config.yaml
arch: "uvit"
cond_dim: 128
norm_position: "sandwich"
mlp_ratio: 4
qk_norm: true
width: 160
beta1: 0.85
beta2: 0.999
batch_size: 128
epochs: 4.1
Rows from block 5, named by matrix and row number. Rows with one number belong to one neuron. Each number is 200 + 40 x the weight over its row's rms, rounded and kept within 0 to 999. All counts start at 0.
# fc1: MLP up (model.blocks.5.mlp.fc1.weight, 640x160), inputs 80-159
# fc2: MLP down (model.blocks.5.mlp.fc2.weight, 160x640, transposed), outputs 80-159
fc1.260,103,218,234,146,194,177,197,233,214,231,137,197,228,224,189,211,176,164,212,147,192,228,221,181,140,189,136,148,238,167,261,273,151,217,210,146,225,270,240,260,211,208,234,239,282,192,149,217,153,210,242,176,215,207,209,207,192,149,217,182,198,124,204,162,195,175,195,228,238,147,134,234,242,218,195,214,185,195,187,184
fc2.260,184,286,200,182,129,172,231,145,154,278,190,196,225,214,231,252,152,141,202,247,251,144,170,221,259,277,238,209,192,232,171,151,209,150,229,204,250,207,255,283,223,218,195,220,200,196,199,185,212,188,171,218,195,206,234,193,235,133,255,137,144,142,214,209,248,230,226,139,288,245,285,174,193,232,190,197,103,178,167,206
fc1.261,203,216,210,247,269,216,252,133,178,187,184,237,201,213,212,272,238,234,211,142,207,180,216,245,276,217,224,232,217,167,217,251,224,218,242,186,76,282,131,135,201,237,170,241,184,179,253,206,254,159,173,200,196,225,172,220,199,224,173,187,230,164,129,192,173,205,169,204,231,187,243,218,169,196,232,195,156,247,95,168
fc2.261,248,191,188,157,232,262,241,153,138,170,169,185,220,222,236,255,238,222,227,166,232,199,272,176,163,225,209,213,169,240,141,283,168,166,185,157,112,261,216,129,259,207,177,191,207,148,224,212,176,124,236,217,200,251,223,253,268,273,211,213,245,227,144,173,234,176,145,196,204,190,194,179,183,155,228,139,209,225,177,186
fc1.262,239,258,159,206,272,142,235,127,234,298,116,199,162,243,274,157,228,191,257,191,192,226,158,204,200,128,187,202,225,237,256,183,197,181,165,157,91,224,246,153,126,186,205,210,181,243,165,201,217,264,175,138,166,181,186,191,199,240,209,191,190,169,176,222,211,174,193,220,213,257,189,191,164,157,214,193,246,160,208,177
fc2.262,144,247,159,260,149,217,197,257,228,149,194,201,130,218,170,162,232,211,134,178,213,185,200,229,84,133,234,166,156,162,180,173,213,177,188,239,203,194,215,233,188,268,167,177,162,215,261,186,149,189,151,277,262,162,273,184,179,250,229,184,181,175,263,215,243,179,237,234,223,194,249,151,196,187,149,152,217,220,168,157
fc1.263,120,144,227,210,164,143,154,142,132,188,222,135,219,226,178,131,220,183,214,223,210,189,178,174,251,186,222,188,217,310,209,221,250,188,229,272,193,183,183,173,206,164,208,179,134,244,289,205,243,155,156,188,134,200,174,163,246,201,197,126,211,160,258,277,219,175,300,174,199,185,177,225,207,207,189,184,186,199,179,301
fc2.263,168,207,258,188,218,180,143,187,226,183,310,159,169,176,170,193,237,205,165,178,214,195,260,251,218,142,230,95,231,242,192,273,178,145,289,172,210,175,166,145,230,201,144,273,177,215,237,239,145,130,185,272,231,180,235,248,170,242,193,220,272,214,201,177,213,199,185,259,278,245,199,238,139,127,226,202,248,150,174,210
fc1.264,243,174,201,216,166,191,243,218,154,106,231,222,122,160,221,148,179,163,198,178,228,175,199,219,207,229,180,121,112,192,215,230,112,195,156,192,297,264,300,194,221,211,204,126,264,197,172,187,281,201,250,230,252,139,183,189,213,224,188,201,226,215,225,255,223,172,157,198,208,227,261,203,190,276,138,164,130,202,195,248
fc2.264,123,176,236,201,224,218,227,232,239,161,187,253,253,219,209,237,213,256,195,237,176,208,166,244,144,133,216,263,290,165,211,154,226,167,272,175,151,194,189,211,176,153,154,219,203,229,246,194,165,260,241,140,143,234,214,239,194,193,173,94,205,248,166,229,179,219,158,223,172,210,149,160,219,209,189,216,163,177,149,167
fc1.265,190,157,133,239,136,239,226,198,231,181,215,237,241,239,162,213,239,283,190,313,181,258,164,130,179,165,238,224,211,168,258,262,251,219,176,216,152,184,177,153,191,205,170,256,175,182,145,129,125,154,223,162,185,233,255,299,175,181,198,259,303,240,228,201,221,156,172,246,167,189,142,189,209,144,197,242,194,206,203,196
fc2.265,174,202,198,243,182,216,178,265,198,184,173,204,188,221,217,245,163,142,217,170,175,156,232,223,268,269,238,159,157,182,152,197,253,241,231,201,209,263,187,233,162,201,206,209,188,198,133,132,303,244,224,184,217,204,156,179,214,134,216,214,162,217,128,228,160,177,186,192,262,267,219,143,169,220,224,198,198,208,176,184
fc1.266,191,184,231,255,192,194,186,230,200,211,136,260,205,243,231,120,209,189,161,213,227,162,211,224,227,216,227,266,168,270,190,239,231,168,299,228,135,194,225,195,170,193,247,163,133,280,225,88,157,182,204,161,225,248,81,214,210,166,153,185,125,155,158,221,165,231,143,236,234,202,98,132,213,207,221,229,151,200,232,187
fc2.266,175,186,210,246,116,199,218,224,195,199,263,230,234,173,234,207,234,208,134,196,215,213,286,231,162,120,248,189,146,228,176,193,229,156,289,248,182,100,190,172,233,213,169,236,169,183,246,243,135,126,162,260,199,186,190,192,115,180,108,239,242,194,210,194,195,228,251,135,251,240,218,234,228,133,268,226,243,152,180,278
fc1.267,171,244,244,171,167,203,234,253,205,271,164,149,254,174,165,169,204,192,197,281,139,141,189,226,186,160,190,181,206,123,213,227,207,127,116,230,280,257,241,158,178,145,205,148,168,208,197,226,143,152,206,211,199,145,188,221,186,188,122,192,222,156,210,288,120,237,177,223,235,159,241,159,217,178,194,229,189,168,182,254
fc2.267,212,204,185,175,123,219,204,214,277,250,214,193,135,233,178,196,207,153,234,231,233,184,244,249,225,136,219,266,166,219,186,197,157,265,249,204,185,208,207,269,221,213,179,143,211,227,154,132,222,192,199,152,230,204,182,189,161,175,266,157,235,246,191,259,300,108,187,156,261,206,188,182,259,244,224,248,164,198,302,203
fc1.268,188,222,155,121,186,175,246,203,202,179,208,247,208,212,178,219,204,234,170,147,206,138,184,190,108,236,187,221,240,156,202,190,163,169,223,170,210,263,230,230,153,219,230,183,219,208,270,181,207,242,263,155,179,158,187,202,217,220,195,230,226,210,325,207,127,227,153,211,183,207,182,147,271,185,126,170,168,160,195,243
fc2.268,205,211,172,209,185,141,214,160,316,200,180,252,137,234,185,131,218,226,163,217,128,187,211,181,133,133,221,174,175,161,214,231,226,215,284,227,163,223,225,214,183,255,169,194,175,150,163,201,182,227,231,171,185,278,128,233,133,206,249,161,230,185,227,207,314,217,171,221,184,192,261,205,269,191,221,188,132,249,189,214
fc1.269,163,204,270,124,247,206,243,201,233,227,273,160,166,258,160,245,165,199,272,221,190,214,197,206,195,250,227,233,185,228,216,231,184,185,183,194,146,248,189,202,232,218,185,207,114,153,219,221,240,186,210,155,180,209,102,255,191,204,161,283,164,109,209,231,274,200,200,181,227,198,123,182,230,184,168,241,173,161,248,245
fc2.269,241,235,174,234,158,257,206,156,269,163,176,225,216,150,224,182,208,164,227,149,266,188,228,184,200,198,195,220,148,182,137,148,236,242,225,222,194,135,267,188,241,157,274,207,165,185,148,231,246,256,145,148,209,207,160,216,229,211,179,186,195,238,302,206,179,173,227,125,177,130,225,144,225,230,202,209,125,226,266,183
fc1.270,199,236,215,169,166,201,149,237,195,151,173,218,210,243,202,182,164,225,215,230,203,224,184,144,150,187,202,186,238,236,266,181,181,227,170,264,202,166,242,192,135,182,144,214,154,138,222,110,231,146,259,211,202,209,257,238,225,234,233,242,205,187,189,223,168,233,231,249,227,250,80,219,177,165,178,266,162,213,154,240
fc2.270,223,247,202,156,94,252,164,116,217,210,234,147,159,201,192,188,219,210,184,245,230,217,221,226,176,230,153,128,151,232,185,204,220,202,189,212,260,186,247,166,211,129,174,208,164,184,222,219,227,229,219,228,211,210,187,244,254,191,156,233,171,186,212,182,214,162,150,194,196,309,207,266,189,174,188,220,176,129,215,217
fc1.271,178,258,209,166,185,140,257,109,224,166,227,184,251,216,150,217,322,200,213,237,227,207,227,141,138,194,285,240,185,181,220,163,211,119,105,211,183,151,148,169,169,169,168,160,177,246,220,216,147,178,200,173,213,211,115,241,172,242,175,230,258,223,196,248,168,216,202,218,247,193,159,100,271,270,249,215,203,274,152,223
fc2.271,228,203,144,134,119,192,262,217,210,194,223,91,249,152,235,212,271,162,233,202,258,232,139,220,177,232,201,272,167,185,238,123,224,150,192,241,180,223,173,240,163,163,239,185,231,206,241,259,233,278,177,171,253,244,135,147,222,198,207,218,175,146,203,207,125,212,194,217,181,158,181,219,163,183,219,163,224,263,188,174
fc1.272,99,249,153,177,225,243,217,149,211,178,171,221,235,205,225,254,175,146,187,210,255,218,202,247,164,195,241,230,237,164,166,158,195,283,134,121,184,208,220,220,168,224,166,121,210,228,141,235,174,155,178,223,218,152,234,239,236,156,191,235,160,216,247,165,195,211,145,174,200,177,120,227,180,241,205,183,207,171,116,195
fc2.272,195,234,251,146,149,213,151,210,214,128,235,202,245,169,222,234,143,263,173,183,243,206,239,217,201,206,228,208,216,258,245,240,167,71,249,232,151,178,235,180,232,164,179,190,229,129,209,174,123,173,160,272,213,219,156,196,155,190,172,236,199,139,242,267,200,101,234,164,216,194,238,166,260,186,162,262,156,114,246,160
fc1.273,159,174,160,226,178,175,116,210,207,134,175,207,162,141,249,203,226,172,185,193,179,265,86,237,210,219,231,220,234,248,233,170,209,165,266,205,188,212,180,129,135,247,167,202,114,206,167,203,151,210,130,238,232,205,207,235,254,198,182,166,253,132,209,230,167,156,205,218,262,101,149,268,253,150,177,257,254,172,194,154
fc2.273,243,176,239,192,239,228,235,284,225,272,144,186,141,163,155,134,154,150,218,304,178,164,159,208,234,275,199,227,201,147,113,126,188,229,198,173,224,213,243,123,199,180,214,213,183,258,160,134,198,227,260,118,184,163,195,181,211,206,206,177,138,263,216,221,193,225,132,240,183,213,246,155,170,234,215,155,150,179,178,222
fc1.274,241,211,182,197,261,215,143,216,238,152,232,245,148,168,184,185,174,194,192,193,183,260,194,209,159,182,214,194,253,123,221,236,224,233,232,314,187,245,221,173,214,118,170,241,176,256,220,179,272,126,178,204,118,154,249,230,203,211,229,297,259,158,211,183,150,182,143,210,188,262,141,187,205,217,179,217,195,171,143,183
fc2.274,179,189,241,244,128,230,217,162,238,192,223,118,193,217,217,190,265,216,175,231,136,235,211,189,170,207,84,149,198,264,205,134,265,137,194,216,209,196,231,137,243,187,188,170,164,133,218,234,200,179,160,216,188,220,230,234,263,163,246,230,236,196,233,210,240,259,156,227,184,197,230,273,154,122,183,228,185,121,213,215
fc1.275,218,152,201,147,229,168,222,177,259,247,242,163,162,253,117,131,159,197,260,236,219,223,164,169,280,201,188,189,198,164,202,161,189,235,216,170,177,164,196,245,126,237,189,144,193,289,221,119,216,221,160,179,247,176,228,179,205,198,154,246,170,121,213,147,216,228,237,177,154,178,108,150,224,268,248,173,275,245,201,222
fc2.275,245,227,267,235,171,256,160,209,235,208,104,199,184,242,295,205,204,194,203,127,168,147,191,177,229,175,211,206,254,233,213,205,246,252,132,146,192,200,237,260,220,164,247,156,248,79,251,183,149,263,252,276,223,232,185,225,166,103,198,214,209,229,184,173,241,161,250,185,182,172,211,226,217,187,220,232,247,179,228,228
fc1.276,136,157,163,164,198,230,221,122,234,180,231,215,205,226,191,239,221,164,227,244,201,242,147,156,221,168,256,237,226,247,229,195,220,271,131,256,166,236,248,226,168,127,194,218,170,262,190,222,224,205,213,243,196,221,169,249,228,178,205,318,239,205,183,166,193,214,177,205,257,230,240,267,160,130,223,172,141,229,187,221
fc2.276,164,227,180,212,276,156,228,196,83,187,129,242,243,135,184,155,195,257,233,231,229,197,286,179,171,222,197,197,208,243,191,270,163,211,201,180,217,147,165,130,249,240,267,238,278,180,247,213,215,266,242,119,230,211,277,126,158,235,124,207,190,149,152,181,141,226,210,170,201,173,190,234,242,235,195,229,187,222,130,177
fc1.277,198,193,134,142,198,197,208,173,218,189,217,221,156,279,178,154,124,201,242,112,227,232,156,219,289,227,201,154,288,242,269,144,208,156,228,194,199,178,223,175,159,203,205,242,128,213,250,215,153,239,267,220,241,213,138,177,255,163,208,256,196,114,239,241,179,204,222,209,182,237,143,252,217,239,244,210,268,254,230,218
fc2.277,231,218,189,210,278,189,204,112,184,158,207,219,229,142,168,230,185,177,210,180,214,88,240,142,127,186,217,178,205,210,198,262,165,231,166,159,274,169,214,182,199,152,196,109,235,179,220,233,230,262,250,253,171,104,210,139,263,187,233,237,168,261,159,200,212,132,248,202,194,287,197,230,261,214,186,165,235,200,205,163
fc1.278,238,199,223,231,232,207,216,173,247,217,198,198,164,245,163,170,231,165,204,184,128,143,261,131,237,220,184,277,268,262,255,172,144,143,184,210,213,264,182,187,159,266,258,130,232,207,204,141,214,169,170,146,227,151,204,230,209,159,212,212,195,198,127,242,211,278,142,225,221,228,176,197,203,185,167,139,158,158,212,183
fc2.278,219,217,183,201,231,162,214,200,144,169,274,193,166,121,201,232,226,155,173,261,186,222,178,152,162,118,166,201,218,189,230,183,231,165,215,243,209,263,222,239,178,133,208,307,126,177,183,178,159,263,214,236,195,243,182,188,245,139,269,154,216,135,210,260,255,153,167,260,177,218,187,249,221,206,220,215,181,169,229,182
fc1.279,237,168,205,202,197,138,222,251,185,168,172,250,128,232,172,103,173,174,305,167,142,154,270,264,220,217,250,254,208,192,166,141,153,233,227,182,224,152,283,235,192,173,153,169,179,236,250,162,206,224,228,142,224,175,248,163,220,155,253,178,145,213,150,243,195,191,133,168,217,220,236,267,142,310,262,164,214,153,169,239
fc2.279,208,194,183,275,169,221,212,157,226,139,273,244,164,178,251,203,186,206,179,182,161,260,150,225,168,138,178,203,250,134,262,201,285,233,147,212,144,233,162,142,177,151,227,220,179,218,179,179,249,184,263,255,165,191,226,197,226,260,157,199,249,195,184,174,153,176,163,215,174,202,185,151,270,209,159,142,152,269,151,167
fc1.280,213,188,187,242,230,269,138,183,267,213,204,207,162,230,201,113,248,198,238,213,227,267,220,187,270,140,190,202,216,241,186,160,233,160,220,296,182,211,141,223,245,260,111,158,167,210,193,155,215,218,217,245,181,205,238,134,221,198,219,164,237,216,139,170,252,206,205,216,179,166,151,243,243,233,227,232,201,189,204,180
fc2.280,240,210,173,194,237,233,208,149,169,228,209,219,225,199,241,178,142,238,166,246,150,135,175,221,157,148,136,188,184,223,171,193,213,195,164,281,181,245,210,216,188,241,141,247,182,167,247,202,139,201,226,227,233,248,172,260,186,204,311,141,210,115,198,116,215,149,173,234,237,177,190,170,233,164,198,250,212,231,209,148
fc1.281,191,142,185,195,201,304,179,181,236,216,133,210,241,252,206,136,300,277,239,181,176,290,208,270,161,204,234,236,225,195,204,241,194,187,212,241,148,156,204,224,237,188,176,215,186,218,242,203,212,229,137,189,134,138,234,138,208,172,175,238,177,166,171,188,171,140,240,226,235,94,219,198,161,218,225,241,229,245,155,130
fc2.281,321,214,238,202,244,104,202,201,176,193,226,199,242,203,226,179,226,214,244,186,135,186,193,124,283,210,182,201,250,177,212,182,225,223,220,184,224,203,176,241,110,166,236,214,194,147,132,167,221,224,213,239,173,240,137,184,264,197,156,168,166,185,180,209,186,242,185,207,181,199,139,256,231,217,236,227,189,210,186,200
fc1.282,191,150,209,206,194,206,247,172,236,200,209,188,260,220,133,258,227,158,213,152,202,232,182,187,183,93,232,220,303,189,191,253,211,199,228,323,209,276,234,177,184,207,194,205,191,223,216,184,155,181,235,151,182,201,204,210,262,252,269,149,149,184,174,173,147,169,177,240,273,174,143,247,255,203,155,201,170,277,193,138
fc2.282,215,171,250,172,164,261,212,138,197,194,235,186,215,234,228,290,182,235,245,192,204,165,214,175,150,147,223,291,236,188,162,229,219,133,230,249,196,289,206,153,180,221,146,210,194,119,254,260,159,97,226,273,184,205,223,182,252,297,220,175,162,247,146,166,167,223,199,190,165,202,157,218,217,168,219,125,231,199,212,113
fc1.283,219,158,246,189,180,206,256,182,263,169,237,165,161,191,190,197,237,267,206,263,163,157,228,192,248,225,144,156,238,210,223,210,130,245,123,193,220,235,184,269,157,149,114,197,280,201,200,163,205,157,212,199,235,200,173,219,176,195,230,157,168,229,158,161,206,203,262,241,201,189,200,286,208,217,229,220,194,208,231,182
fc2.283,238,160,237,152,146,181,166,142,294,221,219,202,214,141,212,206,163,132,257,166,203,204,168,245,213,262,232,217,183,138,213,219,270,161,206,160,128,206,164,156,238,224,239,152,167,122,211,245,218,206,242,187,208,221,148,235,170,258,197,255,149,186,190,221,199,179,118,162,260,221,215,162,197,144,160,222,234,182,179,214
fc1.284,211,223,143,195,144,181,118,172,271,170,164,158,200,248,248,165,233,221,97,257,219,137,266,230,237,239,162,214,246,167,180,202,258,201,169,203,203,170,206,215,265,213,246,222,255,217,231,177,169,214,196,217,221,174,156,234,189,225,191,229,179,219,207,233,153,276,214,305,201,238,181,219,167,155,237,238,220,259,219,202
fc2.284,243,150,215,225,201,242,220,257,205,181,240,240,183,199,126,189,144,217,195,160,242,235,185,184,232,246,229,225,227,219,245,219,171,215,203,263,156,154,158,189,141,181,124,187,198,252,149,205,224,170,220,194,208,174,238,226,175,235,191,191,205,137,198,107,233,114,264,141,260,171,186,166,235,225,270,163,150,242,158,231
fc1.285,135,165,158,145,173,177,193,172,165,182,227,228,222,224,208,276,208,178,170,184,236,149,154,198,108,177,173,266,227,210,180,129,135,152,253,143,207,225,160,261,209,218,160,219,245,185,186,239,227,275,214,241,140,156,207,253,208,272,248,185,154,258,233,176,155,227,174,233,191,185,108,187,254,235,155,227,180,254,234,156
fc2.285,140,255,205,261,181,204,251,147,238,220,166,217,235,254,159,218,161,221,218,178,228,198,176,197,140,239,184,119,191,205,148,157,244,231,196,173,145,232,218,209,137,165,122,212,176,149,215,162,185,134,217,248,221,223,228,155,225,148,191,164,216,193,219,153,245,272,211,181,249,176,270,178,220,281,212,210,124,259,226,244
fc1.286,198,214,186,208,207,219,236,254,215,192,207,255,112,225,213,247,208,280,231,123,233,288,144,170,268,119,197,204,198,202,233,244,187,150,199,282,177,265,169,170,231,210,201,257,187,189,217,171,246,156,212,212,115,200,185,201,215,154,112,191,233,128,191,234,198,214,188,252,185,168,231,265,249,159,145,224,194,207,197,210
fc2.286,165,228,191,223,195,203,191,238,176,182,174,155,262,210,163,208,160,172,287,188,190,181,199,185,235,220,198,195,199,195,180,163,295,171,197,177,248,254,161,172,190,184,249,188,229,167,209,179,172,201,181,166,161,244,256,173,172,152,181,205,188,200,217,251,269,183,190,227,225,208,220,173,223,179,159,180,186,239,188,155
fc1.287,143,152,160,143,162,188,260,206,224,143,219,219,211,191,205,203,282,220,269,203,200,172,158,231,227,142,198,195,234,294,237,209,191,182,206,208,181,202,147,112,144,274,236,195,131,181,204,183,200,212,250,184,169,173,216,201,220,271,211,206,146,193,157,257,173,174,203,257,200,167,188,216,170,256,230,249,233,179,194,206
fc2.287,268,220,183,246,192,235,173,203,209,174,113,224,127,187,207,163,175,216,140,229,169,231,182,156,172,269,268,255,165,55,232,182,213,207,196,261,157,204,180,230,206,179,185,285,193,218,142,229,255,214,160,218,248,244,196,175,156,124,170,182,225,165,197,212,174,235,201,128,255,203,202,252,197,234,111,268,144,247,194,195
fc1.288,193,182,211,179,190,185,242,232,221,231,217,200,251,234,149,216,255,148,184,187,120,214,135,198,199,119,201,170,210,163,254,195,149,211,103,276,220,202,214,199,206,301,204,238,187,264,200,245,180,196,179,214,200,132,232,198,170,136,145,209,236,220,219,228,212,176,235,275,166,210,248,180,233,207,179,182,130,168,167,113
fc2.288,212,198,231,154,233,261,190,145,139,116,221,148,184,178,202,221,212,218,215,211,166,149,201,189,217,181,215,243,180,127,214,207,152,122,222,252,130,275,271,174,172,218,171,230,199,166,251,270,184,87,154,183,219,187,231,171,187,172,160,246,206,231,255,235,266,168,194,248,151,204,224,198,205,195,214,126,203,239,199,195
fc1.289,234,164,199,164,207,187,134,142,201,224,250,174,159,184,207,250,188,156,180,206,283,214,204,176,221,212,184,160,227,163,198,144,215,163,267,208,187,95,125,170,171,227,152,216,112,164,242,233,122,249,224,139,150,221,161,225,172,179,167,264,164,178,311,240,214,98,224,244,210,218,193,221,185,178,184,199,246,272,289,132
fc2.289,141,189,178,123,182,212,220,224,172,162,227,235,217,243,246,219,193,237,207,217,188,208,205,246,261,220,75,183,179,205,193,251,209,185,260,179,143,220,212,191,169,205,134,193,241,205,193,223,150,134,172,246,202,139,200,208,225,251,227,239,181,230,167,175,223,163,169,187,216,258,219,224,233,106,279,107,212,185,186,216
fc1.290,221,178,205,162,191,274,126,208,183,225,256,142,261,276,180,165,211,212,170,241,205,272,262,239,240,239,239,171,228,213,201,209,246,161,229,264,238,177,197,242,250,196,183,200,167,216,172,224,268,226,134,298,212,203,253,98,206,117,159,210,145,202,164,158,165,177,165,225,220,171,144,195,195,205,234,321,153,267,209,189
fc2.290,270,215,212,260,297,216,245,181,213,165,195,264,231,184,190,159,181,177,283,252,164,172,233,139,248,163,170,237,187,254,214,201,185,173,188,210,144,168,232,187,173,156,187,179,244,205,230,165,190,201,202,146,213,236,146,330,211,229,231,122,221,243,148,189,214,228,195,160,148,221,223,237,185,233,265,211,240,216,167,216
fc1.291,244,210,267,143,262,182,187,194,284,201,151,253,128,220,308,132,261,227,207,201,146,129,217,160,128,172,144,239,233,197,208,240,121,198,173,243,177,278,131,204,148,199,239,211,168,223,191,143,196,261,229,200,196,206,185,216,190,204,181,178,252,191,172,161,190,190,262,245,232,199,170,178,234,201,229,225,184,184,158,145
fc2.291,197,219,227,231,178,128,191,196,222,175,277,144,280,175,132,192,251,131,244,181,180,250,186,213,264,171,239,252,224,198,224,191,260,174,126,218,196,195,209,188,127,219,173,268,179,229,184,133,240,197,175,218,229,145,239,146,246,243,161,225,206,141,231,254,228,166,221,262,190,185,232,171,282,216,132,272,160,165,189,257
fc1.292,237,207,265,197,203,193,200,204,235,173,227,259,167,233,159,182,220,275,240,199,134,159,159,277,203,164,198,148,143,149,271,181,141,159,151,137,160,170,159,169,184,226,196,227,165,222,180,214,255,217,187,165,222,173,167,197,145,193,120,247,221,143,255,240,257,195,194,270,172,211,232,201,198,165,130,172,155,178,162,224
fc2.292,253,143,182,150,208,291,292,156,226,200,200,185,265,184,233,180,214,259,252,235,228,204,211,143,177,156,98,205,144,200,186,258,130,203,206,223,197,243,187,170,209,222,143,245,203,171,183,199,175,161,211,167,236,143,196,222,163,177,148,240,231,263,140,190,336,150,235,193,162,241,191,210,184,229,183,77,201,180,189,191
fc1.293,170,156,163,275,199,226,132,197,225,221,116,194,142,190,158,116,247,192,185,256,256,224,163,235,196,144,191,173,216,198,195,217,206,146,156,259,174,141,254,208,221,215,210,173,176,255,219,184,174,192,215,142,179,161,212,243,206,199,195,187,272,161,142,167,191,174,250,228,247,161,236,209,223,246,235,204,274,218,155,156
fc2.293,196,219,196,129,207,175,262,194,231,246,204,140,250,185,229,116,254,275,229,165,167,153,291,246,202,170,166,184,211,259,113,257,198,166,238,204,245,176,178,236,221,200,156,196,196,155,155,266,192,187,174,220,229,194,253,143,115,198,230,205,106,186,255,108,243,212,238,218,261,182,215,244,237,209,200,248,183,190,181,222
fc1.294,241,154,267,200,233,140,212,184,200,196,212,153,197,255,171,130,264,239,149,239,162,159,239,176,199,145,255,229,233,140,175,178,209,233,196,148,250,181,108,178,237,227,186,189,147,170,233,172,243,224,202,131,197,180,203,178,227,177,234,236,133,183,230,258,235,206,246,161,161,163,223,231,175,308,131,174,147,209,255,161
fc2.294,146,238,211,194,238,196,188,160,189,247,104,296,163,138,205,259,148,100,206,159,183,244,165,245,233,219,191,178,181,186,147,183,233,193,209,235,204,221,214,190,148,123,242,176,236,277,150,206,153,219,193,218,203,146,207,205,144,175,178,118,199,268,220,188,189,174,169,234,204,197,193,132,278,218,226,147,255,205,145,211
fc1.295,127,146,271,202,155,236,111,221,203,164,276,245,246,198,184,224,175,196,153,145,185,143,250,223,199,216,165,197,244,202,243,187,147,228,273,261,217,216,144,241,216,276,224,234,249,174,271,184,123,202,218,182,243,220,166,268,195,234,144,195,298,253,246,217,164,269,152,232,233,183,224,190,250,280,161,199,172,237,176,260
fc2.295,243,214,166,182,141,263,207,190,135,135,253,238,159,208,111,213,227,285,177,162,136,166,200,189,177,227,159,212,198,193,246,149,207,201,227,228,203,237,192,232,163,223,231,166,239,188,158,159,175,238,227,256,222,183,164,246,179,243,170,114,175,205,215,285,164,231,209,202,201,138,166,220,239,253,183,204,230,173,241,175
fc1.296,157,116,215,181,255,142,271,216,205,146,241,198,173,246,103,114,231,206,199,197,206,226,158,156,215,123,185,191,237,133,226,241,160,185,197,248,170,228,222,157,233,175,194,192,97,235,188,167,174,178,248,195,242,246,169,263,279,212,184,225,171,173,163,174,187,204,158,209,159,171,209,181,158,252,214,191,198,213,167,235
fc2.296,291,209,266,224,136,179,132,142,193,215,246,194,154,209,276,233,129,223,150,192,227,200,275,262,188,224,223,194,118,198,143,251,225,226,147,198,277,183,231,137,164,202,267,188,255,154,184,186,188,147,191,159,203,167,221,203,157,196,177,179,224,121,197,234,199,114,236,215,142,205,189,276,184,130,207,193,206,231,215,173
fc1.297,171,160,187,162,179,231,177,183,184,206,163,228,109,260,159,237,131,196,247,317,228,236,216,147,185,164,242,208,215,227,177,283,240,236,210,245,220,200,131,194,173,169,206,253,189,237,208,172,149,187,282,221,173,180,207,320,287,189,168,193,223,160,160,207,197,153,183,232,162,157,138,210,174,285,264,149,254,193,253,215
fc2.297,206,200,210,249,211,203,241,155,189,167,224,169,171,244,154,204,188,182,169,145,131,249,190,300,194,244,161,255,206,243,237,203,250,193,228,256,156,221,222,91,184,218,206,168,218,184,164,179,244,217,190,213,176,190,263,248,140,151,219,270,237,161,205,158,185,271,219,136,212,179,233,179,165,184,178,195,258,153,148,96
fc1.298,159,259,184,135,177,158,268,168,227,210,163,228,262,165,205,221,214,199,182,161,227,185,138,213,141,251,168,220,234,147,188,174,193,244,214,160,150,181,195,223,179,136,296,205,218,250,205,253,168,228,211,191,172,150,178,205,236,217,167,198,164,245,301,237,224,82,285,245,184,190,239,132,209,241,211,176,170,217,204,235
fc2.298,238,231,147,232,198,140,218,258,250,182,117,258,199,262,182,242,164,233,215,130,184,181,184,219,238,217,200,216,279,242,211,189,224,130,217,135,118,180,200,233,206,263,113,150,219,189,222,173,239,151,227,218,270,162,167,237,109,261,228,189,259,186,208,146,235,257,163,252,255,231,232,262,190,162,160,191,176,220,180,191
fc1.299,105,169,227,156,192,203,208,202,224,170,226,215,199,214,208,121,173,221,202,271,100,251,139,177,202,194,210,217,211,287,225,173,199,229,136,173,182,173,238,168,153,222,168,173,202,212,123,196,198,288,293,258,172,199,243,204,238,141,163,226,223,231,242,250,251,219,197,217,215,200,111,293,182,169,225,208,155,175,165,225
fc2.299,229,213,169,177,203,222,216,112,220,172,223,194,269,194,199,146,204,226,197,244,193,217,240,171,163,193,123,148,178,195,208,210,127,200,226,173,279,155,214,154,250,145,140,196,185,244,264,241,99,240,219,249,153,248,221,165,236,218,179,258,197,202,209,171,228,210,196,216,197,258,212,202,112,122,230,171,195,176,161,264
fc1.300,223,224,184,259,150,175,240,272,132,236,187,177,211,174,179,187,220,171,166,235,177,257,269,194,112,250,241,242,233,227,237,139,113,179,159,231,226,163,155,176,214,174,174,167,216,159,128,137,229,275,254,167,229,203,199,198,163,189,269,168,175,245,172,192,178,178,192,159,279,216,201,177,208,195,170,234,194,152,177,206
fc2.300,124,208,209,193,273,251,132,138,273,136,178,225,203,192,196,250,215,242,250,177,169,183,134,177,260,200,224,214,204,232,234,221,225,170,232,198,166,190,233,141,140,174,238,271,166,162,254,221,205,165,164,216,191,193,181,217,208,196,112,104,187,144,133,249,222,176,153,218,125,213,226,277,233,202,219,190,199,174,194,186
fc1.301,160,148,163,187,247,195,148,238,202,170,172,248,148,210,220,231,152,240,183,230,212,166,176,253,203,199,200,241,213,231,221,216,239,280,141,247,217,259,232,171,233,193,159,278,155,322,194,135,197,185,211,236,169,184,191,245,244,189,242,252,259,250,148,163,187,196,169,177,208,205,183,233,205,110,144,223,182,200,150,201
fc2.301,154,238,170,170,186,171,276,168,194,167,193,227,256,198,236,217,123,259,227,180,243,210,237,186,132,213,308,229,229,211,187,213,242,133,207,146,215,155,230,250,188,146,239,190,220,193,200,197,235,225,222,159,212,199,203,157,259,253,166,102,195,157,215,271,150,210,130,139,249,246,160,196,195,246,201,132,212,233,107,234